Weights of a small CTC audio transcriber: log mel input, activation silu.
Rows from block 2 of a small CTC audio transcriber, named by matrix and row number. Rows with one number belong to one channel. Each number is 200 + 40 x the weight over its row's rms, rounded and kept within 0 to 999. All counts start at 0.
After each channel's rows are labels from the 100 clips, of 14848, where the channel reaches its highest value: "loudest" is the band of the loudest frequency at the time of the peak; "strongest on" is what is common among them. Only what is clearly more common there than usual is listed. The data: read English sentences (LibriTTS-R).
# convs1: first pointwise conv (model.blocks.2.convs.1.weight, 288x192x1), inputs 0-95
# convs3: second pointwise conv (model.blocks.2.convs.3.weight, 288x288x1, transposed), outputs 0-95

convs1.37,208,155,198,223,176,187,174,183,217,180,210,207,151,173,181,237,159,192,197,243,105,149,186,192,273,293,143,193,198,247,170,131,241,213,250,263,247,222,232,99,182,200,244,178,200,142,239,213,211,112,236,100,111,189,197,144,233,198,207,193,193,206,174,177,198,244,209,162,227,215,214,176,131,196,151,190,187,305,202,201,219,192,198,263,238,247,134,233,257,225,225,280,211,254,229,260
convs3.37,138,43,157,143,190,115,247,127,227,218,187,184,140,173,212,141,138,160,213,246,205,147,223,202,188,245,154,137,197,227,205,132,154,228,151,205,160,179,228,250,161,206,200,224,178,236,250,167,109,153,205,215,239,208,199,197,207,149,206,201,192,199,239,200,201,211,180,242,212,157,208,235,176,230,141,120,238,169,220,152,170,163,181,200,170,146,236,220,209,195,241,212,155,230,233,147
loudest: 1000 to 2000 Hz
strongest on: voice: female

convs1.239,135,203,178,179,101,160,255,272,171,222,177,168,172,93,252,201,187,195,229,207,182,167,248,192,218,166,190,257,229,199,187,202,206,76,146,231,185,189,106,172,152,165,188,209,191,219,231,224,200,188,221,235,154,240,151,230,188,187,219,167,165,251,242,200,167,211,141,271,206,235,125,191,207,202,216,134,230,191,181,187,210,186,234,124,141,168,197,162,286,156,219,213,234,229,197,191
convs3.239,198,212,242,301,213,263,169,213,156,181,207,210,168,190,202,143,200,234,169,207,187,204,191,156,145,162,205,165,208,245,176,170,138,175,212,234,187,209,176,158,161,266,246,184,242,233,185,240,188,222,193,238,160,184,134,204,226,171,203,230,167,170,239,228,291,131,169,312,179,220,258,218,175,189,243,91,172,196,150,259,141,197,171,189,131,232,229,118,194,152,192,189,127,256,164,155
loudest: 4000 to 8000 Hz
strongest on: voice: female

convs1.140,277,188,188,187,192,182,182,246,210,205,126,157,212,186,163,196,182,188,109,289,242,142,122,160,165,149,163,159,193,252,274,237,188,219,261,214,141,257,238,190,123,195,197,143,245,184,225,201,177,107,231,178,288,189,208,174,156,187,165,223,173,192,209,223,243,156,221,153,183,225,212,238,232,205,204,220,235,252,227,264,207,193,171,249,221,212,84,216,164,223,207,168,130,244,199,290
convs3.140,161,248,228,251,177,233,180,260,190,189,160,189,104,226,251,211,209,249,190,201,159,190,263,173,231,264,168,191,210,240,132,169,218,211,170,213,168,156,153,168,178,156,152,187,212,193,162,194,224,202,209,201,224,346,230,213,181,219,226,197,203,234,241,144,158,259,191,238,252,175,180,222,120,201,204,204,191,190,209,222,289,194,244,256,210,227,187,286,199,164,142,188,174,199,180,185
loudest: 500 to 1000 Hz
strongest on: voice: female

convs1.222,219,210,266,202,181,149,252,164,197,261,177,184,130,295,222,197,188,99,190,144,244,235,126,181,142,189,215,236,288,229,137,245,198,202,184,244,245,219,154,150,219,242,126,151,211,243,166,175,205,155,157,122,174,240,243,160,188,228,149,166,173,218,210,166,112,144,168,143,196,192,133,196,197,103,186,181,158,192,191,244,196,169,231,215,193,159,154,204,225,169,207,206,161,240,173,176
convs3.222,211,134,246,228,194,189,217,145,170,183,247,191,175,204,156,193,213,135,284,117,246,199,182,185,253,186,177,267,256,238,134,204,198,173,186,163,130,255,160,164,146,214,256,183,163,152,173,191,159,153,163,203,182,168,216,188,210,192,246,161,229,243,234,189,294,253,228,219,213,184,189,169,126,185,156,207,207,155,229,183,186,221,196,157,115,153,175,145,218,154,201,152,220,210,135,178
loudest: 250 to 500 Hz
strongest on: voice: female; the word "with"

convs1.137,167,171,165,215,103,173,209,166,121,163,206,216,260,178,160,183,201,169,231,218,208,181,230,217,344,221,258,285,132,135,217,244,229,154,206,221,183,248,205,200,121,181,221,141,141,181,197,158,261,173,182,136,259,202,194,146,236,128,202,119,251,127,246,218,172,196,171,258,188,238,219,151,140,268,208,189,113,249,225,192,204,223,200,173,153,243,265,208,211,176,197,213,108,180,170,257
convs3.137,241,206,268,185,185,125,220,225,186,223,204,235,162,161,234,198,138,209,206,162,221,261,156,207,129,142,170,241,193,107,188,228,200,202,300,217,254,239,178,248,168,176,246,163,221,136,244,163,200,288,89,268,189,146,166,274,187,137,232,218,226,237,226,188,146,162,235,208,189,293,157,217,208,176,198,181,179,165,198,242,235,207,207,206,186,212,235,173,237,211,160,198,189,230,154,189
loudest: 2000 to 4000 Hz
strongest on: voice: male

convs1.119,187,216,165,256,226,193,178,195,234,190,218,233,223,210,234,185,272,168,291,119,164,215,145,222,187,188,206,198,147,179,201,157,185,203,211,200,161,189,150,162,201,214,174,151,93,219,179,118,116,247,227,182,249,182,179,144,232,188,180,254,185,276,228,197,182,176,239,193,220,174,207,214,195,182,276,213,219,188,189,159,224,172,187,166,152,143,239,245,212,302,189,230,196,230,194,152
convs3.119,230,237,154,209,219,130,119,185,169,213,259,140,185,92,123,219,243,283,259,231,191,209,225,153,215,135,163,219,225,142,233,219,149,273,150,258,205,255,256,224,202,187,223,268,270,205,167,227,236,237,164,181,130,208,191,167,147,215,169,220,238,166,196,251,177,202,140,148,208,118,172,202,230,256,214,162,230,280,210,249,230,238,223,218,146,138,250,154,247,201,284,215,199,187,208,188
loudest: 4000 to 8000 Hz
strongest on: voice: female

convs1.236,231,167,181,187,188,181,221,211,94,160,248,180,219,221,181,227,216,131,256,216,201,215,98,254,219,254,207,181,114,225,267,195,225,202,140,214,172,163,190,241,203,221,218,128,199,287,224,220,121,305,198,191,238,171,160,136,225,258,176,338,152,167,144,218,212,119,237,231,173,249,216,122,150,202,188,217,210,205,249,221,177,202,177,131,170,192,243,191,224,241,210,190,256,164,227,206
convs3.236,228,161,213,244,182,203,197,227,218,203,182,201,192,231,169,143,149,187,202,171,171,219,198,200,224,182,188,218,216,183,285,204,212,196,205,272,219,164,248,173,208,231,202,129,223,207,245,149,200,165,177,178,251,220,196,174,109,200,225,176,201,187,233,163,242,208,152,212,325,173,240,157,129,252,273,237,150,193,128,225,236,198,214,286,175,180,224,265,163,165,144,218,238,172,233,263
loudest: 500 to 1000 Hz
strongest on: voice: female

convs1.204,200,224,222,132,240,233,195,134,202,216,184,213,261,194,200,223,258,190,242,221,240,171,193,186,150,183,148,209,197,143,153,254,145,241,195,230,236,206,191,224,175,173,180,207,205,166,196,274,225,211,271,182,226,245,155,204,251,220,159,219,188,169,219,146,202,213,200,237,183,308,176,212,265,130,211,210,197,154,209,212,127,224,226,137,215,140,197,141,256,163,174,130,158,161,195,162
convs3.204,149,194,199,138,209,266,175,225,151,175,86,191,169,210,212,208,250,229,207,200,211,199,163,276,260,210,195,191,138,194,250,170,161,237,267,124,178,172,200,263,219,168,126,239,159,277,177,144,206,195,187,204,184,217,254,147,181,237,141,247,203,173,226,260,270,151,311,152,192,206,157,231,258,204,151,196,164,129,198,203,231,131,230,188,207,222,187,194,210,249,224,224,223,155,222,227
loudest: 500 to 1000 Hz
strongest on: voice: male

convs1.116,220,232,270,207,141,181,230,188,156,137,177,312,171,190,168,109,142,177,161,172,169,138,220,260,181,265,214,248,192,196,144,265,201,236,248,175,171,243,213,193,175,240,285,249,126,146,226,172,177,199,209,110,139,103,211,224,205,189,162,204,142,172,215,193,170,242,224,191,249,253,146,243,192,231,178,199,254,245,216,193,206,230,223,156,141,167,225,214,226,183,237,211,128,141,156,241
convs3.116,181,243,234,160,201,153,243,168,248,166,156,135,148,206,162,245,171,192,142,199,181,221,182,154,228,233,192,152,161,209,200,213,235,131,175,201,297,116,184,156,89,183,177,153,267,275,134,237,195,181,150,244,233,177,146,145,138,174,156,211,173,175,178,205,223,230,197,170,198,170,176,241,135,225,134,192,161,160,223,121,174,159,171,194,221,107,217,199,175,236,128,140,161,217,149,163
loudest: 2000 to 4000 Hz
strongest on: voice: male

convs1.31,293,156,136,215,159,194,195,269,194,156,235,133,206,212,170,175,220,169,88,166,229,224,253,245,275,195,215,167,183,182,178,126,249,197,217,173,222,94,181,198,197,182,185,137,208,184,241,195,205,227,220,190,261,193,194,273,225,223,189,271,220,163,180,242,201,242,218,206,284,183,228,214,174,221,194,173,271,192,228,216,241,176,206,186,185,201,217,233,213,126,131,216,223,219,244,134
convs3.31,178,221,216,185,212,200,194,224,204,192,189,161,185,257,199,170,196,227,187,236,188,129,243,165,217,240,160,139,178,210,233,177,182,293,252,164,206,214,258,206,294,173,251,185,186,227,228,260,218,185,212,117,230,120,271,160,209,188,163,167,209,169,213,207,215,234,241,183,229,235,156,200,142,254,207,153,185,183,322,195,187,165,262,254,239,196,154,142,181,202,205,180,144,205,134,208
loudest: 2000 to 4000 Hz
strongest on: voice: female

convs1.237,142,184,307,185,150,187,207,223,139,158,207,185,188,206,188,132,204,192,137,188,180,183,178,188,248,169,175,198,197,177,133,169,238,248,223,271,205,223,166,217,168,298,182,226,177,207,166,226,191,155,169,172,211,219,211,147,184,233,179,184,160,176,231,181,243,189,226,121,304,199,103,224,249,248,233,233,234,275,203,185,188,170,281,117,192,192,182,210,151,231,189,227,165,160,174,237
convs3.237,165,207,195,217,195,126,273,236,244,114,189,191,204,231,264,215,229,221,198,201,240,217,181,222,186,209,165,188,208,173,192,243,231,258,206,255,242,115,208,241,250,165,162,245,217,252,188,246,201,264,155,218,239,186,151,141,190,193,170,136,198,135,206,286,164,125,250,130,145,202,189,157,220,203,191,238,124,227,114,130,188,240,226,107,226,156,196,219,194,220,223,226,220,226,261,195
loudest: 4000 to 8000 Hz
strongest on: voice: female

convs1.183,175,247,192,139,118,274,209,225,281,206,256,160,123,189,100,199,231,216,223,263,216,207,187,141,188,176,144,183,182,176,157,161,155,176,196,203,193,180,171,197,188,181,131,243,144,152,226,150,202,163,228,253,180,266,214,127,238,185,266,209,226,125,207,187,188,175,191,154,140,202,114,265,149,198,173,210,209,244,226,220,199,235,211,232,189,185,222,138,241,147,179,179,181,149,214,299
convs3.183,185,210,274,226,193,178,213,258,187,192,220,153,268,162,220,133,217,162,177,182,262,165,210,143,201,247,193,216,163,213,231,262,276,183,195,222,182,201,267,137,162,105,227,261,268,237,176,54,195,219,221,194,175,222,264,219,253,240,216,211,215,213,249,236,158,214,188,253,195,234,212,157,146,199,139,178,180,206,177,253,214,236,229,224,148,251,209,218,246,190,179,251,224,204,257,269
loudest: 500 to 1000 Hz
strongest on: voice: male

convs1.215,205,152,198,178,232,204,154,218,250,216,181,234,173,199,225,183,209,217,160,226,181,197,222,164,165,217,179,294,196,226,233,201,205,331,217,193,165,136,225,226,181,199,221,218,202,205,195,232,138,172,226,196,199,203,193,146,214,134,132,227,176,172,128,184,197,216,149,204,193,188,142,208,189,260,196,166,260,283,236,179,158,202,233,208,201,215,249,126,192,214,206,227,217,150,172,179
convs3.215,157,212,243,228,166,164,203,232,205,220,167,226,188,247,186,182,205,175,197,144,210,130,145,221,172,187,163,165,181,138,162,164,206,182,176,237,176,267,149,181,188,226,287,166,207,245,180,196,202,184,173,163,204,190,206,164,207,200,204,211,192,121,151,272,275,149,157,224,219,151,179,175,181,182,211,176,245,164,192,188,192,142,168,181,172,83,208,173,192,194,153,291,214,210,192,207
loudest: 250 to 500 Hz
strongest on: voice: female

convs1.9,190,232,289,220,183,149,240,150,247,238,236,229,190,232,251,209,146,99,225,150,195,142,218,189,195,133,146,203,230,187,165,265,196,263,160,108,191,147,181,245,212,258,231,183,303,181,190,284,313,141,217,155,269,224,255,145,229,193,183,174,186,185,216,197,207,195,179,181,177,200,281,253,150,229,223,227,204,217,206,197,232,233,163,267,241,177,174,196,197,234,253,221,246,245,190,173
convs3.9,187,162,233,245,212,187,178,167,211,208,158,148,199,180,97,216,214,199,178,174,198,301,164,248,204,179,191,194,211,184,223,231,253,160,235,185,192,221,194,235,205,261,172,238,196,254,157,246,170,246,209,176,143,170,183,174,176,213,222,221,228,192,197,233,184,239,207,145,134,210,191,169,149,164,225,312,207,159,167,156,194,189,187,198,240,294,157,178,206,240,207,145,116,246,205,140
loudest: 250 to 500 Hz
strongest on: voice: female

convs1.68,251,243,187,226,245,142,267,208,319,185,217,224,228,204,158,178,237,236,207,186,216,153,166,263,215,198,237,203,134,251,237,210,221,133,224,194,248,216,146,192,237,237,205,228,128,172,222,203,231,281,260,225,243,247,179,177,276,206,202,184,217,144,195,236,218,207,153,164,237,90,201,198,265,220,277,244,168,235,201,186,222,136,185,310,159,118,164,181,223,228,250,192,191,202,140,221
convs3.68,218,214,154,227,284,213,224,202,240,249,160,255,198,161,150,259,214,165,249,249,144,274,224,209,223,233,160,245,216,208,149,154,208,195,221,237,180,295,139,149,236,179,207,272,156,176,174,188,279,207,268,186,259,161,173,272,233,239,204,197,171,243,227,194,177,205,194,228,209,306,185,205,226,218,192,274,170,239,265,217,201,180,242,208,216,291,201,235,162,239,231,238,269,201,178,194
loudest: 4000 to 8000 Hz
strongest on: voice: female