python train.py --init="orthogonal" --lr=0.0038 --beta1=0.95 --eps=1e-08 --precondition_frequency=25 --max_precond_dim=1536 --epochs=149.1 --lr_schedule="wsd" --decay_fraction=0.2 --weight_decay=0.04
Rows from block 3 of a small CTC audio transcriber, named by matrix and row number. Rows with one number belong to one channel. Each number is 200 + 20 x the weight over its row's rms, rounded and kept within 0 to 999. All counts start at 0.
After each channel's rows are labels from the 100 clips, of 14848, where the channel reaches its highest value: "top examples" is what is common among them; "loudest band" is the band of the loudest frequency at the time of the peak. Only what is clearly more common there than usual is listed. The data: read English sentences (LibriTTS-R). In brackets: how many of the 100.
# convs1: first pointwise conv (model.blocks.3.convs.1.weight, 288x288x1), inputs 144-287
# convs3: second pointwise conv (model.blocks.3.convs.3.weight, 288x288x1, transposed), outputs 144-287

convs1.196,231,194,222,225,202,203,180,183,198,201,206,188,174,176,210,226,201,216,199,227,196,205,207,226,165,201,200,227,192,198,197,188,189,203,212,167,225,218,191,202,160,202,225,201,160,211,201,173,174,230,221,248,177,223,214,192,216,226,194,243,209,157,136,171,188,181,214,204,177,213,197,208,195,163,218,165,178,220,199,189,194,183,189,186,206,160,188,181,216,193,183,173,220,204,202,199,154,193,169,198,175,233,229,183,192,191,197,186,221,200,197,202,193,186,191,192,175,242,184,212,208,221,194,216,192,186,167,242,188,229,182,205,223,179,182,194,170,188,213,208,201,221,168,211
convs3.196,211,183,202,172,220,185,238,196,206,194,200,209,198,175,186,199,188,201,187,191,208,170,203,215,232,202,192,194,189,201,196,179,181,208,178,231,206,220,194,208,184,194,226,191,187,147,217,214,203,202,157,220,210,146,225,193,196,174,191,173,193,212,193,204,218,190,199,209,210,221,216,179,204,200,161,175,197,166,161,202,213,166,218,226,182,237,178,218,175,200,214,168,198,179,204,185,175,210,166,217,177,189,169,194,208,225,189,193,186,225,243,217,227,184,200,215,210,206,212,173,191,215,158,169,185,208,198,193,217,188,188,213,230,183,211,208,216,206,214,192,156,172,184,220
top examples: voice: male (73)
loudest band: 250 to 500 Hz (35)

convs1.163,194,187,236,189,209,202,201,221,221,204,201,195,253,200,194,187,213,208,210,206,179,221,221,155,199,187,166,229,175,188,181,214,193,169,200,191,209,188,205,207,179,190,146,229,179,197,251,195,215,193,234,173,213,205,176,206,206,181,172,202,209,174,169,220,184,252,208,191,235,174,193,210,229,174,175,224,155,207,183,201,164,232,203,211,218,237,207,187,210,196,182,186,172,195,209,184,229,201,190,196,220,190,222,197,175,228,207,211,180,196,181,224,190,220,212,217,226,192,181,221,186,150,206,188,188,191,203,190,190,181,213,220,221,187,231,229,201,200,194,179,197,218,174,226
convs3.163,205,190,211,203,201,187,201,242,214,219,196,222,205,170,197,190,200,197,169,210,177,176,225,164,192,215,212,203,180,194,180,201,197,258,188,216,216,190,216,193,178,174,223,185,233,202,198,212,211,201,189,195,217,157,237,208,195,222,213,208,189,226,192,179,191,190,244,204,214,215,206,168,175,209,195,212,192,185,148,183,198,197,207,196,225,188,192,224,193,207,174,235,198,188,219,170,180,186,221,199,196,230,217,185,190,218,223,224,207,176,252,228,147,186,184,196,185,205,229,217,202,187,193,183,180,183,185,192,191,222,230,205,196,203,241,168,222,181,215,198,157,185,224,224
top examples: voice: female (89)
loudest band: 250 to 500 Hz (37)

convs1.234,242,178,189,215,202,174,200,159,220,198,164,174,222,184,223,207,213,200,174,172,213,222,202,224,244,239,179,183,207,225,162,186,213,250,207,208,194,174,184,183,214,212,145,183,200,219,187,192,228,224,173,182,202,219,213,194,221,196,175,186,199,241,229,211,196,203,211,193,210,222,174,217,206,176,194,228,208,170,205,187,191,182,210,230,206,203,179,189,168,235,217,182,193,198,197,159,175,193,211,199,206,228,188,200,226,200,207,196,209,229,179,187,185,206,193,207,205,220,204,205,186,190,225,203,198,208,191,203,211,195,203,201,247,221,205,163,220,230,213,194,190,180,195,185
convs3.234,221,185,175,180,175,168,178,207,179,208,168,212,190,148,170,235,209,220,172,189,196,197,217,217,195,175,221,145,179,203,170,211,189,219,181,181,211,193,206,239,206,168,168,171,204,187,212,219,200,166,180,210,199,193,228,174,163,228,180,180,192,190,194,170,196,210,197,209,205,234,186,198,184,206,204,209,177,203,215,213,211,188,181,197,236,225,223,166,217,194,186,210,204,184,215,200,218,219,189,204,179,193,197,207,196,216,197,202,162,194,216,173,165,213,202,187,191,176,174,211,217,208,198,181,203,191,191,209,197,178,167,167,193,206,208,196,179,192,211,192,196,198,205,217
top examples: voice: female (81)
loudest band: 500 to 1000 Hz (32); 250 to 500 Hz (28)

convs1.249,195,204,195,242,199,207,175,189,194,223,214,195,239,205,181,201,183,161,214,186,209,195,173,218,220,211,230,216,196,229,254,200,181,180,181,184,203,206,213,188,196,206,200,219,206,189,198,171,170,210,239,226,196,221,222,207,214,264,187,218,200,188,215,236,239,256,184,208,185,236,193,192,209,213,151,199,201,238,183,176,183,227,182,210,217,208,150,194,197,188,205,161,223,180,187,184,208,234,189,174,152,205,211,216,191,182,195,212,235,185,193,212,206,229,219,209,200,184,211,204,196,201,194,197,217,190,159,198,213,212,192,194,203,199,192,197,266,214,213,212,186,199,213,202
convs3.249,200,218,185,152,195,202,181,216,197,234,203,182,191,226,155,220,181,208,229,210,182,173,211,231,218,191,244,216,243,169,190,192,196,208,208,192,208,199,229,177,185,230,193,213,177,229,239,199,170,189,183,232,213,186,196,219,195,187,205,190,212,210,238,220,202,230,231,190,176,196,197,209,203,215,165,207,157,208,218,221,174,203,221,185,193,200,203,214,186,212,191,224,213,191,227,194,159,185,190,190,218,216,174,203,209,189,196,200,196,222,209,179,209,165,187,187,189,227,207,247,226,195,215,176,206,243,243,235,196,241,215,194,210,232,203,209,198,203,215,207,220,179,190,213
top examples: voice: male (73)
loudest band: 250 to 500 Hz (43)

convs1.151,211,216,206,172,204,237,222,188,213,218,178,214,194,185,174,208,206,157,229,273,175,224,172,186,174,232,196,215,224,215,217,179,205,170,196,190,180,204,198,223,219,186,195,189,211,177,207,209,192,235,175,179,215,201,187,205,196,215,214,192,191,191,213,192,180,213,178,227,159,217,191,201,190,226,222,192,188,224,178,199,188,200,237,205,205,196,228,215,210,214,199,192,187,199,165,202,189,195,192,243,213,224,189,222,211,189,227,206,180,199,193,218,205,218,202,202,186,209,207,183,212,221,183,171,209,212,168,214,167,209,195,183,204,200,218,235,167,235,219,175,204,195,171,222
convs3.151,181,181,225,187,194,205,191,193,175,209,194,191,199,209,187,198,204,191,174,222,203,194,246,188,233,217,217,196,201,180,200,205,200,180,188,225,161,219,209,197,195,205,174,214,204,193,242,187,206,240,194,203,212,187,232,206,205,187,217,205,230,191,191,215,212,187,194,235,205,175,187,165,207,202,169,200,202,198,166,218,179,181,203,170,215,198,212,187,163,202,163,174,202,172,183,185,197,209,216,187,196,229,236,204,191,205,182,180,208,185,186,207,218,164,186,188,191,219,171,211,217,173,171,194,236,154,195,206,244,218,243,189,206,179,249,185,191,204,209,232,211,177,218,191
top examples: voice: female (80)
loudest band: 250 to 500 Hz (29)

convs1.3,194,199,190,200,207,216,218,186,195,201,209,168,215,229,206,194,173,243,175,169,184,207,198,197,174,196,188,200,250,197,164,181,202,230,207,194,179,213,204,190,227,224,209,211,173,180,183,187,192,175,201,185,175,217,212,194,215,179,180,151,232,211,178,191,207,205,203,208,197,202,215,190,235,173,211,178,212,198,200,186,198,226,193,203,189,187,209,182,245,209,225,178,227,185,202,235,175,230,171,208,231,211,162,187,185,214,188,185,201,211,194,169,219,204,173,181,219,197,195,185,183,212,212,182,203,225,220,208,174,206,191,168,189,208,176,206,190,177,211,164,212,209,220,227
convs3.3,191,173,229,193,199,170,177,187,214,178,199,188,246,222,183,211,200,189,177,185,218,204,170,233,211,202,240,216,170,181,195,197,194,216,181,190,180,193,184,204,254,200,198,202,220,221,200,230,168,166,188,225,167,180,196,196,197,200,193,193,196,190,201,200,217,237,216,195,181,220,190,211,198,248,197,235,159,192,197,196,214,189,192,201,202,217,195,178,166,230,223,183,190,226,233,202,182,185,212,196,211,214,223,193,194,197,173,178,192,196,189,205,193,171,193,210,148,199,182,184,171,223,214,187,228,175,222,197,211,191,186,191,191,210,216,212,243,194,214,201,177,205,198,214
top examples: the word "be" (30)
loudest band: 250 to 500 Hz (38)

convs1.152,201,216,152,214,216,197,191,209,198,224,213,206,179,221,195,209,201,196,200,166,190,202,215,201,174,218,218,246,182,214,186,164,209,198,226,257,209,190,221,183,157,184,186,199,187,185,194,193,153,207,224,235,167,224,210,176,205,227,180,211,157,179,218,185,179,219,182,217,199,206,187,224,193,231,223,153,223,204,195,197,203,223,212,189,203,198,225,211,195,229,191,186,185,200,193,173,175,190,189,220,165,160,194,218,197,223,191,221,226,194,196,185,194,214,192,171,213,209,214,202,208,233,207,207,218,152,175,228,192,200,213,215,165,197,194,204,201,213,194,189,210,234,191,218
convs3.152,170,193,227,197,215,232,189,227,174,184,177,232,181,204,190,198,195,209,174,184,170,206,183,200,199,173,183,199,199,211,196,206,199,231,185,160,196,190,193,217,235,211,234,173,206,199,194,213,221,219,193,215,214,188,175,190,195,186,219,190,173,203,189,204,219,223,204,189,208,167,231,223,184,242,225,167,211,162,202,228,165,240,199,212,207,211,197,193,185,211,222,239,186,185,198,196,192,191,197,200,219,203,200,203,186,178,193,183,209,212,204,156,208,242,185,179,222,182,174,198,200,228,193,207,157,231,221,197,196,181,188,226,228,240,191,197,176,183,243,222,202,176,193,214
top examples: voice: male (78)
loudest band: 250 to 500 Hz (59)

convs1.149,198,175,188,220,217,243,218,220,200,217,215,229,211,193,180,198,191,188,228,224,173,192,207,202,205,207,212,218,181,208,202,229,205,185,203,235,218,203,212,212,195,185,247,213,181,221,183,196,218,192,220,160,205,224,193,226,192,176,172,186,173,195,203,189,183,187,199,186,183,174,237,188,216,200,189,202,231,186,171,166,216,185,231,183,198,190,214,177,218,186,205,182,195,194,206,194,207,169,175,196,205,216,194,201,164,179,191,168,174,237,209,195,163,225,175,162,213,237,185,195,172,188,195,209,218,180,223,161,188,192,206,226,195,248,171,189,193,213,241,189,177,203,228,182
convs3.149,177,213,186,217,200,202,206,190,225,186,211,201,213,139,180,221,182,211,182,212,203,175,194,187,204,189,178,219,169,234,226,203,183,209,170,198,234,188,201,203,205,221,181,199,170,238,199,187,211,202,219,195,189,201,178,168,183,156,218,209,165,192,174,196,230,196,207,199,184,205,172,219,236,223,199,198,229,166,170,211,229,203,218,214,159,201,174,159,191,196,204,207,165,187,182,205,211,193,194,216,197,181,212,238,200,176,202,229,222,206,187,211,199,200,243,216,218,173,200,207,223,207,192,174,204,198,223,202,240,224,220,187,192,176,183,221,237,190,177,198,176,169,212,179
top examples: the word "was" (35)
loudest band: 250 to 500 Hz (32)

convs1.176,188,197,209,241,210,195,136,181,176,230,199,200,208,186,210,199,167,173,216,192,180,211,205,227,192,182,196,201,197,168,177,215,220,216,185,196,229,183,225,224,220,242,196,206,207,180,163,228,189,204,194,175,170,185,182,177,202,189,226,203,231,208,220,218,190,246,193,219,203,245,200,198,198,221,204,209,204,170,168,188,194,228,225,218,197,198,175,187,185,229,204,217,194,219,159,183,184,198,178,178,172,211,205,208,180,209,185,205,230,181,192,210,213,239,207,248,230,189,231,187,195,228,169,228,213,185,198,203,203,212,214,207,160,201,207,222,153,242,216,191,210,205,189,217
convs3.176,214,207,197,199,212,184,221,180,195,172,242,184,154,174,189,198,191,237,222,203,208,219,213,198,190,182,215,211,174,165,217,195,217,190,204,207,214,202,195,202,217,213,199,188,206,187,179,163,178,233,221,186,205,170,214,197,185,212,210,190,209,174,178,185,199,174,227,185,179,203,206,175,209,183,216,210,212,186,207,207,193,208,191,209,148,212,206,216,194,172,213,160,194,211,175,173,191,174,187,185,226,169,208,167,190,186,186,175,208,186,151,210,214,193,196,204,222,175,209,177,207,157,192,196,207,208,185,228,198,179,211,197,215,216,191,210,236,205,198,190,197,202,201,151
top examples: the word "be" (27)
loudest band: 250 to 500 Hz (44)

convs1.173,209,233,186,187,157,208,200,205,220,219,223,151,203,213,210,163,216,220,207,205,193,212,191,185,207,204,226,195,206,197,231,216,166,205,193,204,212,188,215,205,179,188,209,165,203,206,197,198,225,163,197,270,199,193,178,201,198,198,192,209,183,224,209,127,189,180,193,190,232,213,221,209,208,182,212,190,221,222,187,182,193,242,211,212,178,204,207,160,183,240,198,201,202,173,194,184,188,207,197,193,169,181,200,199,218,189,196,210,210,230,194,187,176,207,202,213,205,216,200,211,194,211,191,197,182,212,196,225,163,213,230,214,224,219,203,208,181,181,201,173,185,229,178,227
convs3.173,201,199,203,191,235,199,214,188,163,210,181,239,183,212,203,196,177,191,215,205,189,204,191,209,180,204,204,205,203,183,190,168,199,155,208,188,221,224,171,171,238,216,191,232,233,185,203,209,195,176,229,191,177,219,189,216,205,178,193,203,216,187,191,182,225,213,210,172,207,141,181,170,204,219,215,209,215,199,205,187,173,219,169,175,153,179,196,217,202,226,171,201,189,237,167,206,220,173,200,233,225,205,171,209,194,205,215,155,230,198,214,193,205,199,203,162,197,209,201,181,195,193,229,209,204,191,176,169,213,214,218,224,185,202,217,203,194,194,181,173,195,146,171,212
top examples: voice: male (76)
loudest band: 250 to 500 Hz (46)